From a checkpoint of a small masked image model.
Model: 5.68M parameters, 32-pixel images, norm layernorm, patch size [8, 8], width 256.
Data: 90422 training examples, 35.1 epochs.
Rows from block 11 of a small masked image model, named by matrix and row number. Rows with one number belong to one neuron. Each number is 128 + 32 x the weight over its row's rms, rounded and kept within 0 to 255. All counts start at 0. Numbers have three digits each.
After each neuron's rows are labels from the 100 images, of 14848, where the neuron reaches its highest value: "patch colour" is the nearest of a few named colours to the mean colour under the peak. Only what is clearly more common there than usual is listed. The data: photos of plants and fungi (iNaturalist).
# fc1: MLP up (model.blocks.11.mlp.fc1.weight, 768x256), inputs 128-255
# fc2: MLP down (model.blocks.11.mlp.fc2.weight, 256x768, transposed), outputs 128-255

fc1.453:067126127123081130124127098157114134126092142092147098079109106118144173159063120168150102095126142113103159137138129190128120139083152106097158139131119095150147123117099158129094105141138118171118174136170114126134137138136132169141133101088096163097093148122189153108106124191105113154181075146193150210116109162081050095150141098120072147140130088151085107172118121162173105169145
fc2.453:089125103164131120124121087112155168195146141120110174136109147063101078061176152125109147083101110124132126156088148156089144172093111142124131116145096121125122119110104128142127151143140133117116151140117122112118155090115076094093147135120080082115130167159097188126136079098085121111057176147175136106133109158086080137144190125143139052062152191099155124139158137087121142075134
patch colour: grey

fc1.742:093084132116199115089113117125124067090122113128172164121106164129169130133126128161006108169097190099134116148106141182096098157160109174112110155169154107117143107121097231037145109154120157158069147159107175151161126121110127196181152119199140106191139109101174113162181137097169119085139093156107092130143151166079104103185106080127112146119114150064122157146112152144089114103207
fc2.742:110138141152127148172096128095152156167105125113107138051107118158179154099167123119185171130069123164184112073142059180191146131102107099166119150081145137187142125122141192154085106083117153130107108136120198126115092098172142092124133117139122163140096104099140168105100124157139103143149181162180159154147115079133078117145025148115125137150150097109140145105072111101137155078144
patch colour: pink

fc1.180:111174137124095168134130152101140158196097195151138081124117154144179097129067132169153072150113095133147176106114109101142108141127141087142118103129138146095123131187098161112175136122169138139171073112133122079152150117126161122182141178073113153147142085140160108073175075102093189184138159059163116187104086090091153130153135082150149158106153118115185118113097164131068105184118
fc2.180:087123099161124157195129134116144105119150132080154140159190090178079136109156118114129143089133148127160144146123125167112131113167110191171061148098116124145133133145117111109096131122109074099151106135098149122167101179155107057104056106191090088058082109145150169154066139160087124117123116171116193082169124140066133138148168209126065109175149169083127090151154091152132150071100
patch colour: white; pink

fc1.303:070110120145139131090105198139073095113157153078123079131147169136124141108155126114158182170103131098121183147107175170081121197122171108160120123115077137121102175169113134095117113115166156117115131147133140100142184109152121108115073187088109116106102148135129130133169064068150119064138113159105136198082127117133211158203131136138175133125099103141148155150118158128147033094135
fc2.303:162117118058107156094113108122174143127111113112136161067210118104108174146121100141176121112098162153137100088208087133126160055126119173110160097115113182102149105077124143144156101090156138123139165149131147166066108156186146188131152080182174112142091155086136107112081144179148085192093123154142135093133118074096098125100153131120078138120096138131157096133145164151143175077183
patch colour: pink

fc1.258:116110120127155095073177129133135126112181093103165143156147161091170152147124088144147234127060119178064107121122117099098177072124156099136131128110114183136114109179167138105128121150162160091157131167147130138116143133113097070176122147176132060071156142134128161133097129080094124140084145099130123152112141100114126226177186084096114113096068136147113174148141187138133147157129
fc2.258:172148124135074125138058187152108125181111134112119102088120117156197095192127085104165068112111064151177114089136138083142117157113179135140143104165142095153106158140092168113147106086155105174158103132116154125193127159197188145128110136098187148125128163108144170121120086146160107072167155148172140099122102102151128070132088096178119126133101167152144146094120080130139162144106
patch colour: pink

fc1.37:117168119091130119122149142139093138112129112080175137167078153106142115135149146131128132009048105195144105118170149138112137124111099154176094162150116074137116093137158144141132143145127180104141107140133130162068080124130117153092138127162137162139133130099121131140172134081110061114143111133170075068097078155141122077136113087165143184193120128088083141124132126145094125126120
fc2.37:148168105102093076165153117127157129117145171105110115087111100145155119136134110126109124103136222119097164130109075139167112158128116112124145102065155103137124143107143092106139089145052136122178140150166104157151163101079122176153131123118172153165255111137180114102148159117182182229134150122132152126104145170173117087166135157135053113062138066089165157137115059114131151152184
patch colour: grey

fc1.669:184106094170149161126107182118091169146134082142105141134151119123143141071119154166125110124062104140175143110108127142041079123160107098156241110114119129074126110083115159147154157099085150133143119131135141081159169158140158080079094132165120158127125142119181101119086195134107054098154097052133163148148190191106115169099129137178147151103112116168137157079140096147099094102131
fc2.669:060150174099112130154141120133161180072114127136141126134161188075133163141173134151159091140163134167129087122141134131135060123114092121086084156085108112106142151124118125173104131200226160116093116135160136118120066108126115164103120144108166103130146093114132159169124076169135181104072172138151081108134094064168157144117143120088185095115136135117136143167151101073146194085191
patch colour: green

fc1.702:112120117080091118114107144116188094114137142187109163117110106067127068073150171132130076154187117120193103092123116112154095115137159131105142137111130096059103132119077103096137189064183129147176131133142065050152128152145105146089151142138144166019116075106084060147075112098093097150139156098133132136108128142127164167102113106117140104124167096115168111166120086112095129117177
fc2.702:126107073131162106126098176118077166109121160161100119221138138149071119139195143161111102107111125133135148157146136105136174077157134144087144112171147160097129155117093098222110092201111160088092137149088219131134147161109127095101108202077123149124157167132060144167160150134129144107157118177143098211139139128117135064140121099107163103154137130138172087066180131090127130097122
patch colour: white; cyan

fc1.508:109094125150115103123137096191153111115155143118117109083116150107187099121100140076093107157139175144154097120123097147165079156137150125101161120121060166110111082129140135128112044191122116117158148139216074158146142119109126126134145170103099140111080145140092145123142136103161143073114149084135137180066151161128140098143139134130182080100140160105173133109144150189072183143176
fc2.508:105147080144141175072089176059096127196146092137116160130153170144116110159173111135128125142165088096145118140117123157136196110147061103151149105118160137147145137161124144106185199076168148120157089122125124149169153129138136121124090131073088126126127099105152068134127134161128117151135101195111104104206109101061126164169102118084082137130107108167092151160115126133155152077102
patch colour: white

fc1.323:080125131068156100086105121108121108144121110112136119164114075131085089162099088115122124150119143118153123087127181146132117119138075181171118152062190142165143137106117140120061100115045103126149133139132118154176098109120151150194143133166082138194125136066142158192200135074130140171142187115148133158121165092166121134133158084107172099103156130117163113099128165156105124142168
fc2.323:093088140150080123088135182094127131153125137080139169136053114130146185157086107121117060178160104118162110061109159057174145159141155129218141150189104099138130102112077172131095144083104155118094145119181157195144116131109198136103148092116148101102166139155164229146106082124147116161151161091142113151136097145172084121120113116119099192155091161134112114048131167174126119124165
patch colour: orange

fc1.385:058114156122059140119141123129211122127110092179126123119188128152128062064134145145112112136104081017109144091168166118120135151154112159086154081160144105096122116103064193136127071131127117119104141102111167107115137169079139136152097104138155164124062173143102060107117152198146112182147117098169164178116111182172098121147175186116153119141102088131142089182158118084095122179165
fc2.385:159122133140107099138142150118110149146097112137152116183118157091117177129107109116160123083171174172102104138126138143099119108109071117165047162111078205111120166096160139182065099109153175116149145163116183141142125145146102125129162179132109081151101163107162136158103110115098192097159135111069137155151080083184150154116171091131139139112135148054143128121086125185111144113159
patch colour: white

fc1.746:166135153130115159107127108146059128158123087131121103146145131150121106142102064127140080104126132169166155120076137116110158125123167127120121096150105108145090057132149138141166138144113143106154125109132102144103105143080111079128136147109141167133146164117183121082092185109152141152103080124099159147119170105121148109069187106120159080181191184126067093132135118082083104146124
fc2.746:094057118110123113184188085146161122116122205118122159105146081122123153118079145135138142117147100113120078158167089154149131128091095128140186144106165177155184169149160158102103150119155057083156142124178154064113085079158090157114104124168095111201159053125104132080173136083131145134166135129132118078158089132120070122218113138119138146125123102170108145078136087140120092153138
patch colour: grey

fc1.289:121151116117132162115089106097114119129148106104144089176152136073085162129084099169110132057124135135080165172132108158134068067104156138129132149082156071139153143141080149172120156133125115072156119162083136113183123155134160157079099151123090165095136141120160115146220118155091158089139112089082103148089188164207184155153130105108124157101093154176142124138061143124108123109096
fc2.289:123102129163040130105131097110139128124122187156138157072132134142165104143149119097143110142097153101144118092120191126106082192128117100094043149130134108107099096120136111110142137093138139163129100115146129188139138159165146094153101140129119114174188169145119136127157146123136096219112149140192209134128072122081121085121183080116075122138078133141139186129212113145159128152146
patch colour: pink

fc1.40:122119128151105136120130155126150127082148137102139156140114142091116104108126133157128087148118188109110167166113118125122114142153121099107117087115096130113156105064181153095194112089158164137138061181144106163095180172132209129098129203096101114076098106147115140161150133190188140174112113062130012114155177085146118187179082117083134153104104118126086106048107148099075094143144
fc2.40:139106183117099156047170086142142132129092078152153129104133137154103171142134126179113155119161113155125152110195167074102114151096148196143124111197163168098107120112065132153118156145124167198106046130167188132142069082084129132122120135137110113152134113159116109146086098070148145137093109168133148154134103108151082129068189080173112132152126135099157108146170069110204105212072
patch colour: grey

fc1.235:067098123134140140146186182096132054136175116113170152146118040156158160108096125137065166171187117080130098148159172128139115080105148196096085100076078087132151063080125117101117141106071133139154167146152069184114139094146131151157126170176099130140139075120115169185128143043126174163114093093105099126076188163072155164125181113089158154134078147095148120094103142114088089131136
fc2.235:102124181174153062102168098177114107100084106101110097123098161128132115167200155129156106059052134169150174121131120141158159150118119055105129111142109153147089084175084096183125100124106139110088129135174176108152102149170242109120113110076161121129131156123143169092152149192137162114153131122148158114148118105096130125121115128130124187133155130137099155127147092139201107103139
patch colour: brown

fc1.288:100184095102159107127111163175111084061132063120077166189166147136177189157108159132098172129073112097121107165087126128081194142201125128122141088153125153080149129096138108151105179100014156095118059120123137120155159104129166081150147122147097057173135096163114121170098093099084170099132104121106106135110121120116090090112092108096122172108121135177066083127146149117114159133152
fc2.288:180142167104097093160103115127081167139117123130144144095120086121142103089182078149139064151204142142145118107154102142181101148099137140135089166136174108172118123159115137112108108160222157092143151187114108104095139122106164144182128100122135234090140171154143148089103128182136072153097083091115169113107159150123156171136108119135154073143115119084121112192127142188142142136170
patch colour: black

fc1.604:113135063123085132113110064120190141118138127123103159166073125158127121138155157100137058131134127113110159124114098139155150128136092133111171099145133140125117111092113090120120067140155088184123154103189099133152178139144105141110147105095182085121122123145157113107103149070119092072148116175160107115139138113077137119043155144141105111149072106101194102162111184144108165104113
fc2.604:136141132097113142088083145167186093109131096160092124158156097119109081061150144119180157173127089107139084177100135139141116126063167151131177170154125087150106100065170094104172109147112177142146106135123161158124097101133167089115160190094118130051191122139135115114143105187134170052120165126115109159095112143243114118143127121132124104158115107146153127152068121078151118172166
patch colour: white; cyan

fc1.274:113103124107141172150104140164115126128078053067076145109164112144131081074106137171132127099132124155148126137108142135130160125109163142083165084130087117194109158123193134112130118159113081107124116077111160144133143127112111157104136108153137110121146095137068051149202121122146202158132165127085154149133173211145132107178139147123206088142161133107089067138142090088089057157172
fc2.274:119132150122079146104197147110086123146227158114163190069158161176136173150096106124136118126096152125152149158178130117090105129120123096182130139131136103065150131142145135160095094171171196129138106172129139071173172159125139108179070135106156122145100141136134151182095068055133055085093090134140172101147118131098130186073159076131129074093103127164160154143120165152081170121090
patch colour: green

fc1.635:167133079096120139107159120131157147114083105126194117112110092114133158123147135162130129127122114217069166166168132104121123136157123150147040093116124101150132176140122112117034164106150079112145090111129110141095137133205124125128112065128146067137139097104127084090142129141116107135147170127095094135126133132113145158144120159169132075167037070088101090111122100133168099136089
fc2.635:131135148150099124134150140155116111157142069132110161088109121142074141115111140103108182099148046125160114127107116147084125089199176190127126128172115115126151168165125109105136142145134113121064142154127128126141200190154150125150088165076082128192106095114066144144111173188100195125153142116119128152137147170156096136088108088083139072097103077170133112125097094115090134101139
patch colour: black

fc1.523:134144114122144129169141129104164092120158128147107203140047106106114095064158082100123106138108089147118168065175134105142093155139146088121126158198110103101089156099086189111156143085083107151107193127084165109148203093111076083196103193079135160103120084099144124101147152184129151102131142154039120128128129131105146074099111117114131157112124106133115098116148097149108156131106
fc2.523:133091126071114093120149153130086114131104077140132120157198151173115159152117174135111130084081146113119018154096119166108142096087138162123096145120202149058143089138159076153108165180140123119135096114155086126116074166110147115108127101154095097161119152148114136136126054054133057163138126147215124143156111104177081180158160139097137092112160150162134165093089138099128154113073
patch colour: brown

fc1.103:136154112068121099070131144161109094089058108114103103136145117128109118169080157136102115104108064121108152151093128119154096157132172147160186137109078053155117083098097165129198142125160088155103091118112111112159104183127124140078187109135047134137197122163131110110174102162150112116096127099094142200113171095127135151181117072146193092142150094164195111165115109125126085102159
fc2.103:104057180065119121175127133154099133157173122100170120125075141116098118133155132133152165149138201103165102101115115128104161101150141081119127114124186154125128107109087119166140140134156197157151166130193132129151117112095087111156193153127147159078100188102168146082098149152165134160170191103146110038097107147048102178133155122100064129099119146140117134078063160095083154162078
patch colour: white

fc1.118:083057174113173136143140150125152171103157102157118130136057121081090129123146149168114106180151192116168128133078138150126123118112162081144103151104084072190154117108137148155087095150133134038118137097222136070174153079121111129175098164140129052125111124144081087195129116109100123144146156128125076085135110203098151105126170136120108108137138074158104095139160140117150089102144
fc2.118:148032096097141109134168147109103115176131105118142125142134111179107120138128146116180173114119110098109137073127116174136148124165134041123050150144109140107129116095118085105101172131153171102184100124137160103096077140122139095147112144132118198091052161172168162123172132111097155102139160093128112124172137122160108122132087130147132099092164128153128124153140081160064108174138
patch colour: orange