{
  "model": "masked image model",
  "dataset": "photos of plants and fungi (iNaturalist)",
  "train_examples": 90422,
  "image_size": 32,
  "crop_scale_min": 0.5,
  "horizontal_flip": true,
  "translate": 0.06,
  "method": "simmim",
  "mask_ratio": 0.75,
  "loss": "l1",
  "arch": "mlp_mixer",
  "norm": "layernorm",
  "norm_position": "pre",
  "hidden_act": "gelu",
  "mlp_ratio": 3,
  "layer_scale_init": 0.1,
  "parallel_block": false,
  "inner_norm": false,
  "patch_size": [8, 8],
  "conv_stem": false,
  "layers": 14,
  "width": 256,
  "init": "kaiming_normal",
  "residual_init": "scaled_by_depth",
  "optimizer": "normuon",
  "muon_scale": "original",
  "learning_rate": 0.039,
  "momentum": 0.95,
  "nesterov": true,
  "orthogonalizer": "polar_express",
  "adamw_lr_other_params": 0.0017,
  "max_grad_norm": 1.0,
  "max_steps": 12400,
  "batch_size": 256,
  "epochs": 35.1,
  "lr_schedule": "cosine",
  "final_lr_fraction": 0.01,
  "warmup_steps": 620,
  "weight_decay": 0.005,
  "adamw_weight_decay_other_params": 0
}
Rows from block 7 of a small masked image model, named by matrix and row number. Rows with one number belong to one neuron. Each number is 500 + 50 x the weight over its row's rms, rounded and kept within 0 to 999. All counts start at 0. Numbers have three digits each.
After each neuron's rows are labels from the 100 images, of 14848, where the neuron reaches its highest value: "top examples" is what is common among them. Only what is clearly more common there than usual is listed. The data: photos of plants and fungi (iNaturalist). In brackets: how many of the 100, against the usual share in percent.
# fc1: MLP up (model.blocks.7.mlp.fc1.weight, 768x256), inputs 0-85
# fc2: MLP down (model.blocks.7.mlp.fc2.weight, 256x768, transposed), outputs 0-85

fc1.343:515567417589484457379467526543487474486539519460543524433480527559573506583476458521509474523501508492532508533514508509549549554495538563539480590472479576575488492621651506455468475436477442470518475495540488478565549527496516515438419488518516488570525440
fc2.343:493454522493548594531492447469521553497564520586411548496483503379516481549535547544563528503532422597526468525507485520525460465527465481527482505343548569432501532591500488524506555429561537574412491453482473467565511464556526457525556466533498516545490529
top examples: class Liliopsida (26 vs 9.5)

fc1.214:583497410470456454537461528498495492486505525484498395530536491531529546504538507522581463507539534491527523543500531511486540490723390536507470482511489574466487490518499444565511542458491495487593471469509518565519506565493500511479502542501433538465438484
fc2.214:509486559494446587499464483559418500509456480435458528526532522448417481586505495490549638567511423519548375408498525505453502535529454476474475502507401491478516540494446462514394489520514515453477525523471483535479444479542523481363475472500508531510479508
top examples: order Asterales (27 vs 11); family: Asteraceae (27 vs 10.7)

fc1.118:550378484490520528567474586420527473540479508522497443492452546551532449497455485448458487527454498421379493425482491512581547559514533536482425504558465468540501549505468516528492437554527548464317488531543515494508522420526559516540529541554484539528463445
fc2.118:498481432493476523552493470467457516435525543564452556516493505542449520502539503491519515507527472537584484490571515555510421572470452500611486455428377514571414551554517499504520506474527538475539502558562516564540503488548512548525523439526480560470466550
top examples: order Asterales (36 vs 11); family: Asteraceae (36 vs 10.7)

fc1.671:421465511486594496584499458436444414544500446570541495435446525428518529474482517538436415558555431538554519450472548487435393483563536449512465449599421554590499497526495489510506525527504485522445535472547482536509501495474473533545523555529492546463513443
fc2.671:569483547536556574546489490567471371581482549469434605499472497432529550497522546421535606475449429584453503482537471483460509459471504550446524482455456448515466494464587493574440584504436516440586453579472596422437513487439464423537511568561579485496495500
top examples: class Liliopsida (25 vs 9.5)

fc1.432:508481550457549546555472510573507456536457517455380576496530529462414474458548393496562447436551535505487487464485521496484507500562406499428540530517463514469547527521546419546539440522494541534466462571425538565507531516448522454487500533452482520482451554
fc2.432:510354534539417491499511474543481544450415393519437543538481517548459576535531491484453543454425405479542398466458587582431534443480533470483509422547473503506481472521554357511537507558480491330551551517540499468482369501480451453492520512505580500545530484
top examples: order Asterales (27 vs 11); family: Asteraceae (27 vs 10.7)

fc1.182:456539534447555410540586534622461425507543494468506554502516549487577492500453552514546391536555466450549512500522555482453436515542483458555555490517554429520475489552529495458543525487555505477510500401409458498503522493403482484484425506553583485640468466
fc2.182:589453436529457514459467468465453428522553626453561507526504472486487555434558480500533488608430494504422484536439524529549534504379502483495516572594550576420490410520546539493491574487428449428507475475463452513533532493414462472503455490509580543466471508
top examples: class Liliopsida (26 vs 9.5)

fc1.418:511492483436531478466433517525500366596545488512490532452529536551488405443439449467523480557437570434465539511516508484478473491500552505591529552546629438403547442500554526453523461360441435498460400487456517400547502480308494457566415485431305515476565568
fc2.418:474431468450567552529458527471522449549522552539603528523588467531558567448410470592489534451437645469459456529523535438577607473486521487405451547555630563475528494523495527496500526544474577500462419422539471446361534468447463479475467509432503455537480534
top examples: order Caryophyllales (28 vs 7.7)

fc1.566:459635507384639564477502402439605525449550563488456515467563515570494562533524408485533505527471495360548553522526434554588496502459504508402571485527383441483489421471540524421490535415556483598540581520428512503650475444531505450515513569517499475505528495
fc2.566:643477513531434468487472548532612572536505494420514552498512425447538510552541457623548502508503476528447489458402544514493522570511473526407517465500603580540533522501623557537590463440393468443528428475478429433451518467503549502504505483524456553563541518
top examples: class Liliopsida (25 vs 9.5)

fc1.727:524487549444540490544457543521506521511553543485534443504550478489484473543424514486479548587548409498527584529505555512566436556553549492446428535477500507544471505473561495497460494465544447553557459462567556519461445514537593397512425469451497551513456457
fc2.727:518525560499492450551473521576547476483500545544557494429441417427542448447460487522551504541389544525462452495455493467455508483514478472487518546368501437448405568461479562503549486524486469584428571509454474522522596513578380507521463505422480506555518506
top examples: class Liliopsida (26 vs 9.5)

fc1.366:494531518504405566543513430502595559425496491505547604511532459525520492458464494518548518447533418494416434451526518477517468553500578451437546495515453454441476519546498491530476416544551566511469534577564492480471419579490479436434456500486457566513419433
fc2.366:560490421427432429456512525489489484545508508518506551475463538473551445480453493529432607508483527460477579586512493497495608522443412488482470514460460443642558432517443438529457491479499509447556441501463528557487575477524520513463507510539475502538599578
top examples: order Asterales (27 vs 11); family: Asteraceae (27 vs 10.7)

fc1.521:471517563529472510536540565512496600465520524549553533392455449465394504465504511474569399529454492612532548464490505475566495433528500514496502474570518521446518522517561487424510524494564479553436586524524510464559482548527518505535422482571451527441509470
fc2.521:494571566507511489466522494448451432543508463465436484414498589480482532412503537525481612491496513573532467455470436507592469550590533528451606548585445575465523436457519513485541423325394543486592387472501459515480407499494501564546535481502479525422533511
top examples: class Liliopsida (25 vs 9.5)

fc1.450:549464504357521507550510501421512422480492446518467475487520457623516517524429413444476513489547470455549551542540515569463430430500420486474537528378582496512505537496531487527481475575510409596563571449510540557498517571543451528514421530491473527532457544
fc2.450:459505573574423349484504470556495570557535531459527392516526587371409447491541475484451444563449558532468516506496517577507522480556532455520479418446515405543476522518462525550534406525516527404582573502460459523535486446489465528493537416597541464456480521
top examples: order Caryophyllales (25 vs 7.7)

fc1.552:549509442438568489518550533516450466413484549594504594475608409485489449486505530471548491540470496474500423456546477465466549584487486486544484366562465551482463586448545511572537553626488517557432429432499494553541488523460467478471438503460514459475403560
fc2.552:521494495606431466488509571509494472444517470473441593489600567487516465504546553533482545476604551512438477591502461488477478508582522497488487474543504554559512529582504551451496493489553528414513507496537480515422483526580545445526460492528376535523516521
top examples: class Liliopsida (29 vs 9.5)

fc1.403:505504484422518424482462461504507416498441494465523517488519478578495533462460483522481503484444450419577442410524533553542486474489553489589520524399569474430411596494498511460637484513469394565485497463567483528537507479502503475516569484485488431526476562
fc2.403:517500464425448475449542507531425456452487531506524507493467472410499456477450447533578479544558493546492565594429468516470540623547510511427514514407505480562421564488484561489477372532467503513514583481444417451564466486540632446479512524530545656634484576
top examples: class Liliopsida (25 vs 9.5)

fc1.286:561566564541532488526447443497501545502484548503451461478427449429477332428567477544553442518487422523520629434478554505505447489474518498458550591605484505565488566583439492469487514455458541553525543501369329513606568494428507486576452498520494477420519474
fc2.286:565576413471508459485532587563405514489490465514480526498490476605585498441543527585514546496551457528493482514583538518482524468458478545439465495393502536405541479471446486553558561461534506419513464408521397511531436512511494447489427583399581505493461490
top examples: class: Liliopsida (31 vs 9.5); order Asparagales (25 vs 4.6); family: Asparagaceae (25 vs 2.6)

fc1.113:447461528522478544528550453501467449523464437460495419453528464417499547548491571523474552474548512546576465534564505458547469495540491446474576468525586506515490560469525484566514482566458554559572533516441497516481408545429537503474577461496570449536489463
fc2.113:569398447521487510540489439524513367527447502457476424388476461475547493556559477534532530449467539514519580459431405531450587551458535535455519638558543475519454485481538527467522413459449482431485503444462462524440497551446540516506531502478428529432514453
top examples: class Liliopsida (25 vs 9.5)

fc1.726:430485439541540463497408485440562441505472436545525546544511455492498395440532482508550552530471396500495555546460420581524479508519422474487415532455336460424528480436432503473511578444499576543454402521550475446482435488514427507478558480593492408488394510
fc2.726:504465506519547509528487510514472545408449477588619446542513548500486518568550466418560449482477575565476420414499498510460468554440494517495526498507567453535500483533458480584493443468479439514531497425427543552492536471526543481473431503441414571458493437
top examples: order Asterales (29 vs 11); family: Asteraceae (28 vs 10.7)

fc1.536:471470484508569456538433517488463533517496528538614545514471523560545482437511462561491522521554512525534459447515480594517539512494496475531404593487368404552511482511544484534491505582508493525465550454450533481524508480563560426476502542463422465551525466
fc2.536:413404554447408484507511484490461471519517449525464441567479479489532615474491459549531491519494498548582480520477543518532489436585509494510477489406351441504507499664435545448404610431407491462438489447509523456449522523500469503428476588487566446430496461
top examples: order Asterales (34 vs 11); family: Asteraceae (34 vs 10.7)

fc1.365:588533462571570509483507537555559464496560532470497547436486565566473415609485476504469461432526496549473485438497475533439469461497458504485449473405479595537534530567441626514675518432570499458557540389514493539531490453544557503511457551487517472528504511
fc2.365:495417465486532518490526554475488480523527456490522507451486499429471536545423500430472513423560472568464510532507511434474483476540516509606483458558503505445438501421499559448524546463527512577531424471346524591460514494551459422408476556551586529605463374
top examples: kingdom Fungi (27 vs 3.1)

fc1.405:432383479498506489571500420508504536496513531457513397462486460515505506518420499399538454515479484476578510587478507486596469499583473493515527594408484496422477471441506514508431444483485491605480540510505461465485463513478508514648485447466483586529487511
fc2.405:583531554546611448496549484485493504526478574487513448550504571531500517514559480515486484551580489513555457497407553558530525522464552527509405478471494500517484486415573573521453475544450418452440509469431395558520562472563463481451503508435539499479535511
top examples: class: Liliopsida (28 vs 9.5); order Asparagales (26 vs 4.6); family: Asparagaceae (26 vs 2.6)

fc1.54:447428517498481488556486527514508538480549569560478420492531576470500504548408451560558524542432486563520441476499467551465521552487591520518492545606424456509565508471525503504507466521457560511453407510517419435493496516439413567497464564569475494474516484
fc2.54:583429536368469491482497555491551536465519446616505460432585389505534404587587474523530465525493542482598527532559483500517399487511532465469452524497417501488440564593515537482511445511472537477505498513473547603525583450449489501579513560548557499649483437
top examples: order Asterales (30 vs 11); family: Asteraceae (30 vs 10.7)

fc1.246:563592496538469492467529477545476522527492569382479460564586487426520449525513418526614513496516398506538550552569559401462473493512529473580578516402558577511451589431530514596398501527394474515544467464454479466586546534525542472481423430505506507492540492
fc2.246:535452474371459452579476479499446462520506488612525532442502544449528510541546475498467464582521543500486416562506433545508468540511461407467531567349554447446544509477500449488527497437622505537495546430469425468496476497598484502458464510491567501548478513
top examples: class Liliopsida (27 vs 9.5)

fc1.321:536486440415523582451428462537515527458414482533524489421515438534552528584522511458544480480477436573536516512538499537540559398418478563458439505393487479510422499527605440458504436467501511557513525444571466512454514496499539570515415456478525482578435492
fc2.321:504388480604380483583519565399574448468567581530479499360447502431579576474430511579498503497502533489455476571420427424443470543504494460466511511499484425546492541546480553541506502533557593448488520493443474521545482618567484492442409496572458540520476512
top examples: class Liliopsida (26 vs 9.5)

fc1.267:459483404519570581503499480554492421506489526492595573386434447454514548592501474453449451511457441446490504568433538542551473459559432585582465557435470473552447542472572523529552465519635539506406474470502433464452437469513509501533476443581532514548480499
fc2.267:492548522521479471534529523427536388496524414445570501499407507393550554502480450447600523527458491564437484492470514489544444514477448480506487535463459505410530596543479513519517512437566525499533512544511457560579430504506567482467524450539443520515484539
top examples: class Liliopsida (28 vs 9.5)

fc1.467:519474510409505460514412447526527518539523547496544495564400569490431583517573503451497604469433547596512507455496490561443509476508507474613483490533430517496463515508494523476440555548508537477470470535471464502555527459546492575488458520525473444523476422
fc2.467:546542436515472475488444528377433545546548446568517478587466547526500502570517441552513489577541498405520500523494467410467490501471577460464483488448500518545506470499371475503458516495464524460549506441416456497498424542441418473562552559437462519539495596
top examples: family: Asteraceae (28 vs 10.7); order: Asterales (28 vs 11); order Ranunculales (27 vs 4.3)

fc1.703:462478552464495511479543495505551566573482489479500480445450531522522520524586507559522464483491487591529511452545560546419513474561474561553418487520318515520550513530553470496560463407512428500385388538413561492510450519394502456490448540521467448477513522
fc2.703:538533513523423522503524546639574540558497528505490538484515465414452571513448506480436570484483451482482421560449585511534508537575464522477574466506531490396490501419518482538488521548550507509412482555455526581521544550591473458512562466441553477507527451
top examples: order Asterales (32 vs 11); family: Asteraceae (32 vs 10.7)