A small masked image model, trained from scratch: normuon at rate 0.039.
Rows from block 2 of a small masked image model, named by matrix and row number. Rows with one number belong to one neuron. Each number is 128 + 32 x the weight over its row's rms, rounded and kept within 0 to 255. All counts start at 0. Numbers have three digits each.
After each neuron's rows are labels from the 100 images, of 14848, where the neuron reaches its highest value: "responds to" is what is common among them. Only what is clearly more common there than usual is listed. The data: photos of plants and fungi (iNaturalist). In brackets: how many of the 100.
# fc1: MLP up (model.blocks.2.mlp.fc1.weight, 768x256), inputs 0-85
# fc2: MLP down (model.blocks.2.mlp.fc2.weight, 256x768, transposed), outputs 0-85

fc1.449:086153106176160121113125076100112070132113180112108164090092174141044153120129156082146159129114088094139097155154119142094143077163123153128114181140127113071181076107149116083105102131089132137085110101150101138155052164145126128109126156204132112087154119
fc2.449:107129097162125162126101148163062105174069141090176086161125133114149122115106140157119139114095091139174154162110159137123166123160080137159200110101074061158128114121178148165198154135163092166128100125140120094133112121190101156132137129101176132163100120
responds to: class Liliopsida (27)

fc1.697:163131132123115157110085242120106123107132133090062132149060140120182110172147126114129164149135179123123144111143103151111171134173109113130086173100093106122150176169163067128115117115164102164169095211142116127175136151129092160073114099081133134171189162
fc2.697:090184108166107064163124147099139177171124111165141090174112137135133102100130134126129131186081166121112173214112070128188128146104144160108118123075125181133139119170200070114115092133123203100121117091097101165131146082112129165129118115120188171041218171
responds to: class Liliopsida (26)

fc1.232:132160124143150112158152153111164133108151151136137168110133116150146084171094158102123132144123173138144121148204160112156061145142175158098171149094182112130087132161147121134140117144145139175145098128040125119156160115113193093104131129140113078148081098
fc2.232:095095129152162158165099148127122122119143097106151090088103145120151208129153120179167185111131132126101133125149144127131193090107099139178072190109165123149170141123120151103152173079130114126137110141144068124079097047122083186103146092116119123115165040
responds to: class: Liliopsida (29); order Asparagales (27); family: Asparagaceae (27)

fc1.610:143149158107151185124157151118178103159107172108171100149113094162116144130113108098163147152088145167107161102113086121085078097135133135128133069139163121111125178201133143195170057098128132155150097171092163151157131114138080134163149050103137108117157165
fc2.610:121103133159130179167095146188148131144118086046158170140076202126065096149183130136140122150127135116089108138175057112132115144097120122093072089104099065085126133101159140107132108107049161089124108140121083139198148133104092124084112121105183149134113115
responds to: order Asterales (29); family: Asteraceae (29)

fc1.672:139193144116138111057112158109137117117082133111184106080102095142168122139199100157152103141096146100125097096140102166154052131117111080112175115111134145147108087145169104185140094108098149152116122177119130189114144144155122124123187159074161129143109135
fc2.672:172143168102105129135125110183152109171119158110118114204097099083073126116151138131169114116076129104129130135145149136089088146128107211184071145154035153093121172146101121163160102118115154091120142124115187153095170101160126096113100102112128110075094100
responds to: order Asterales (27); family: Asteraceae (27); text has "common" (25)

fc1.222:128023129105095102137118142133224141141147169148084156135112145114150157180156166103147136088131174085134125158164145141097181127163102077116149129163146076128150104058111132143136048160129163110136151163111142157154138130143125103138144122149086151163145179
fc2.222:121182075095190145107125117068175198121078151124128109094133101159092150135099142201111144126097108060130055118103118180122127153123135157071081139115042150147107138134223161077147156133146103121076127102119193100138165108153104152139141144073097086107147126
responds to: family: Asteraceae (32); order: Asterales (32); order Ranunculales (25)

fc1.689:127141160197136065138100167115161176086158204108128110114126218123097147065133155069071206170168163104095140139066118096121147171127128142098116153144110090134141129113111100172196099103146128120124093189119158135156114120107141150115153183089110109103133161
fc2.689:151142168090151070117152142154138141137113117066130147144189160177122107108225104115098161114031177062125122161167138120103155157067108176150123116094138119107166113136119149122115140153088203150142125142162096168131133103132125143163095121108059159133133137
responds to: class Liliopsida (28)

fc1.174:173068138121116140150184142153122116155140185120133117143088125085122115107124114176179115129093108065173146142095118179162077144127110061112129183127122162116082176135157129168139126152189096093164086089140086084136119159102099093112201108158131133105111171
fc2.174:086164103157180135146090131124144139127130157118121092117127098109150082120089156136171149159149156172108138117148123126141147139135155139124147102064150126128113122065112142119185057060099125138149135178089094080122111113111229158186125135126144128127097165
responds to: order Asparagales (30); family: Asparagaceae (30); text has "yucca" (27)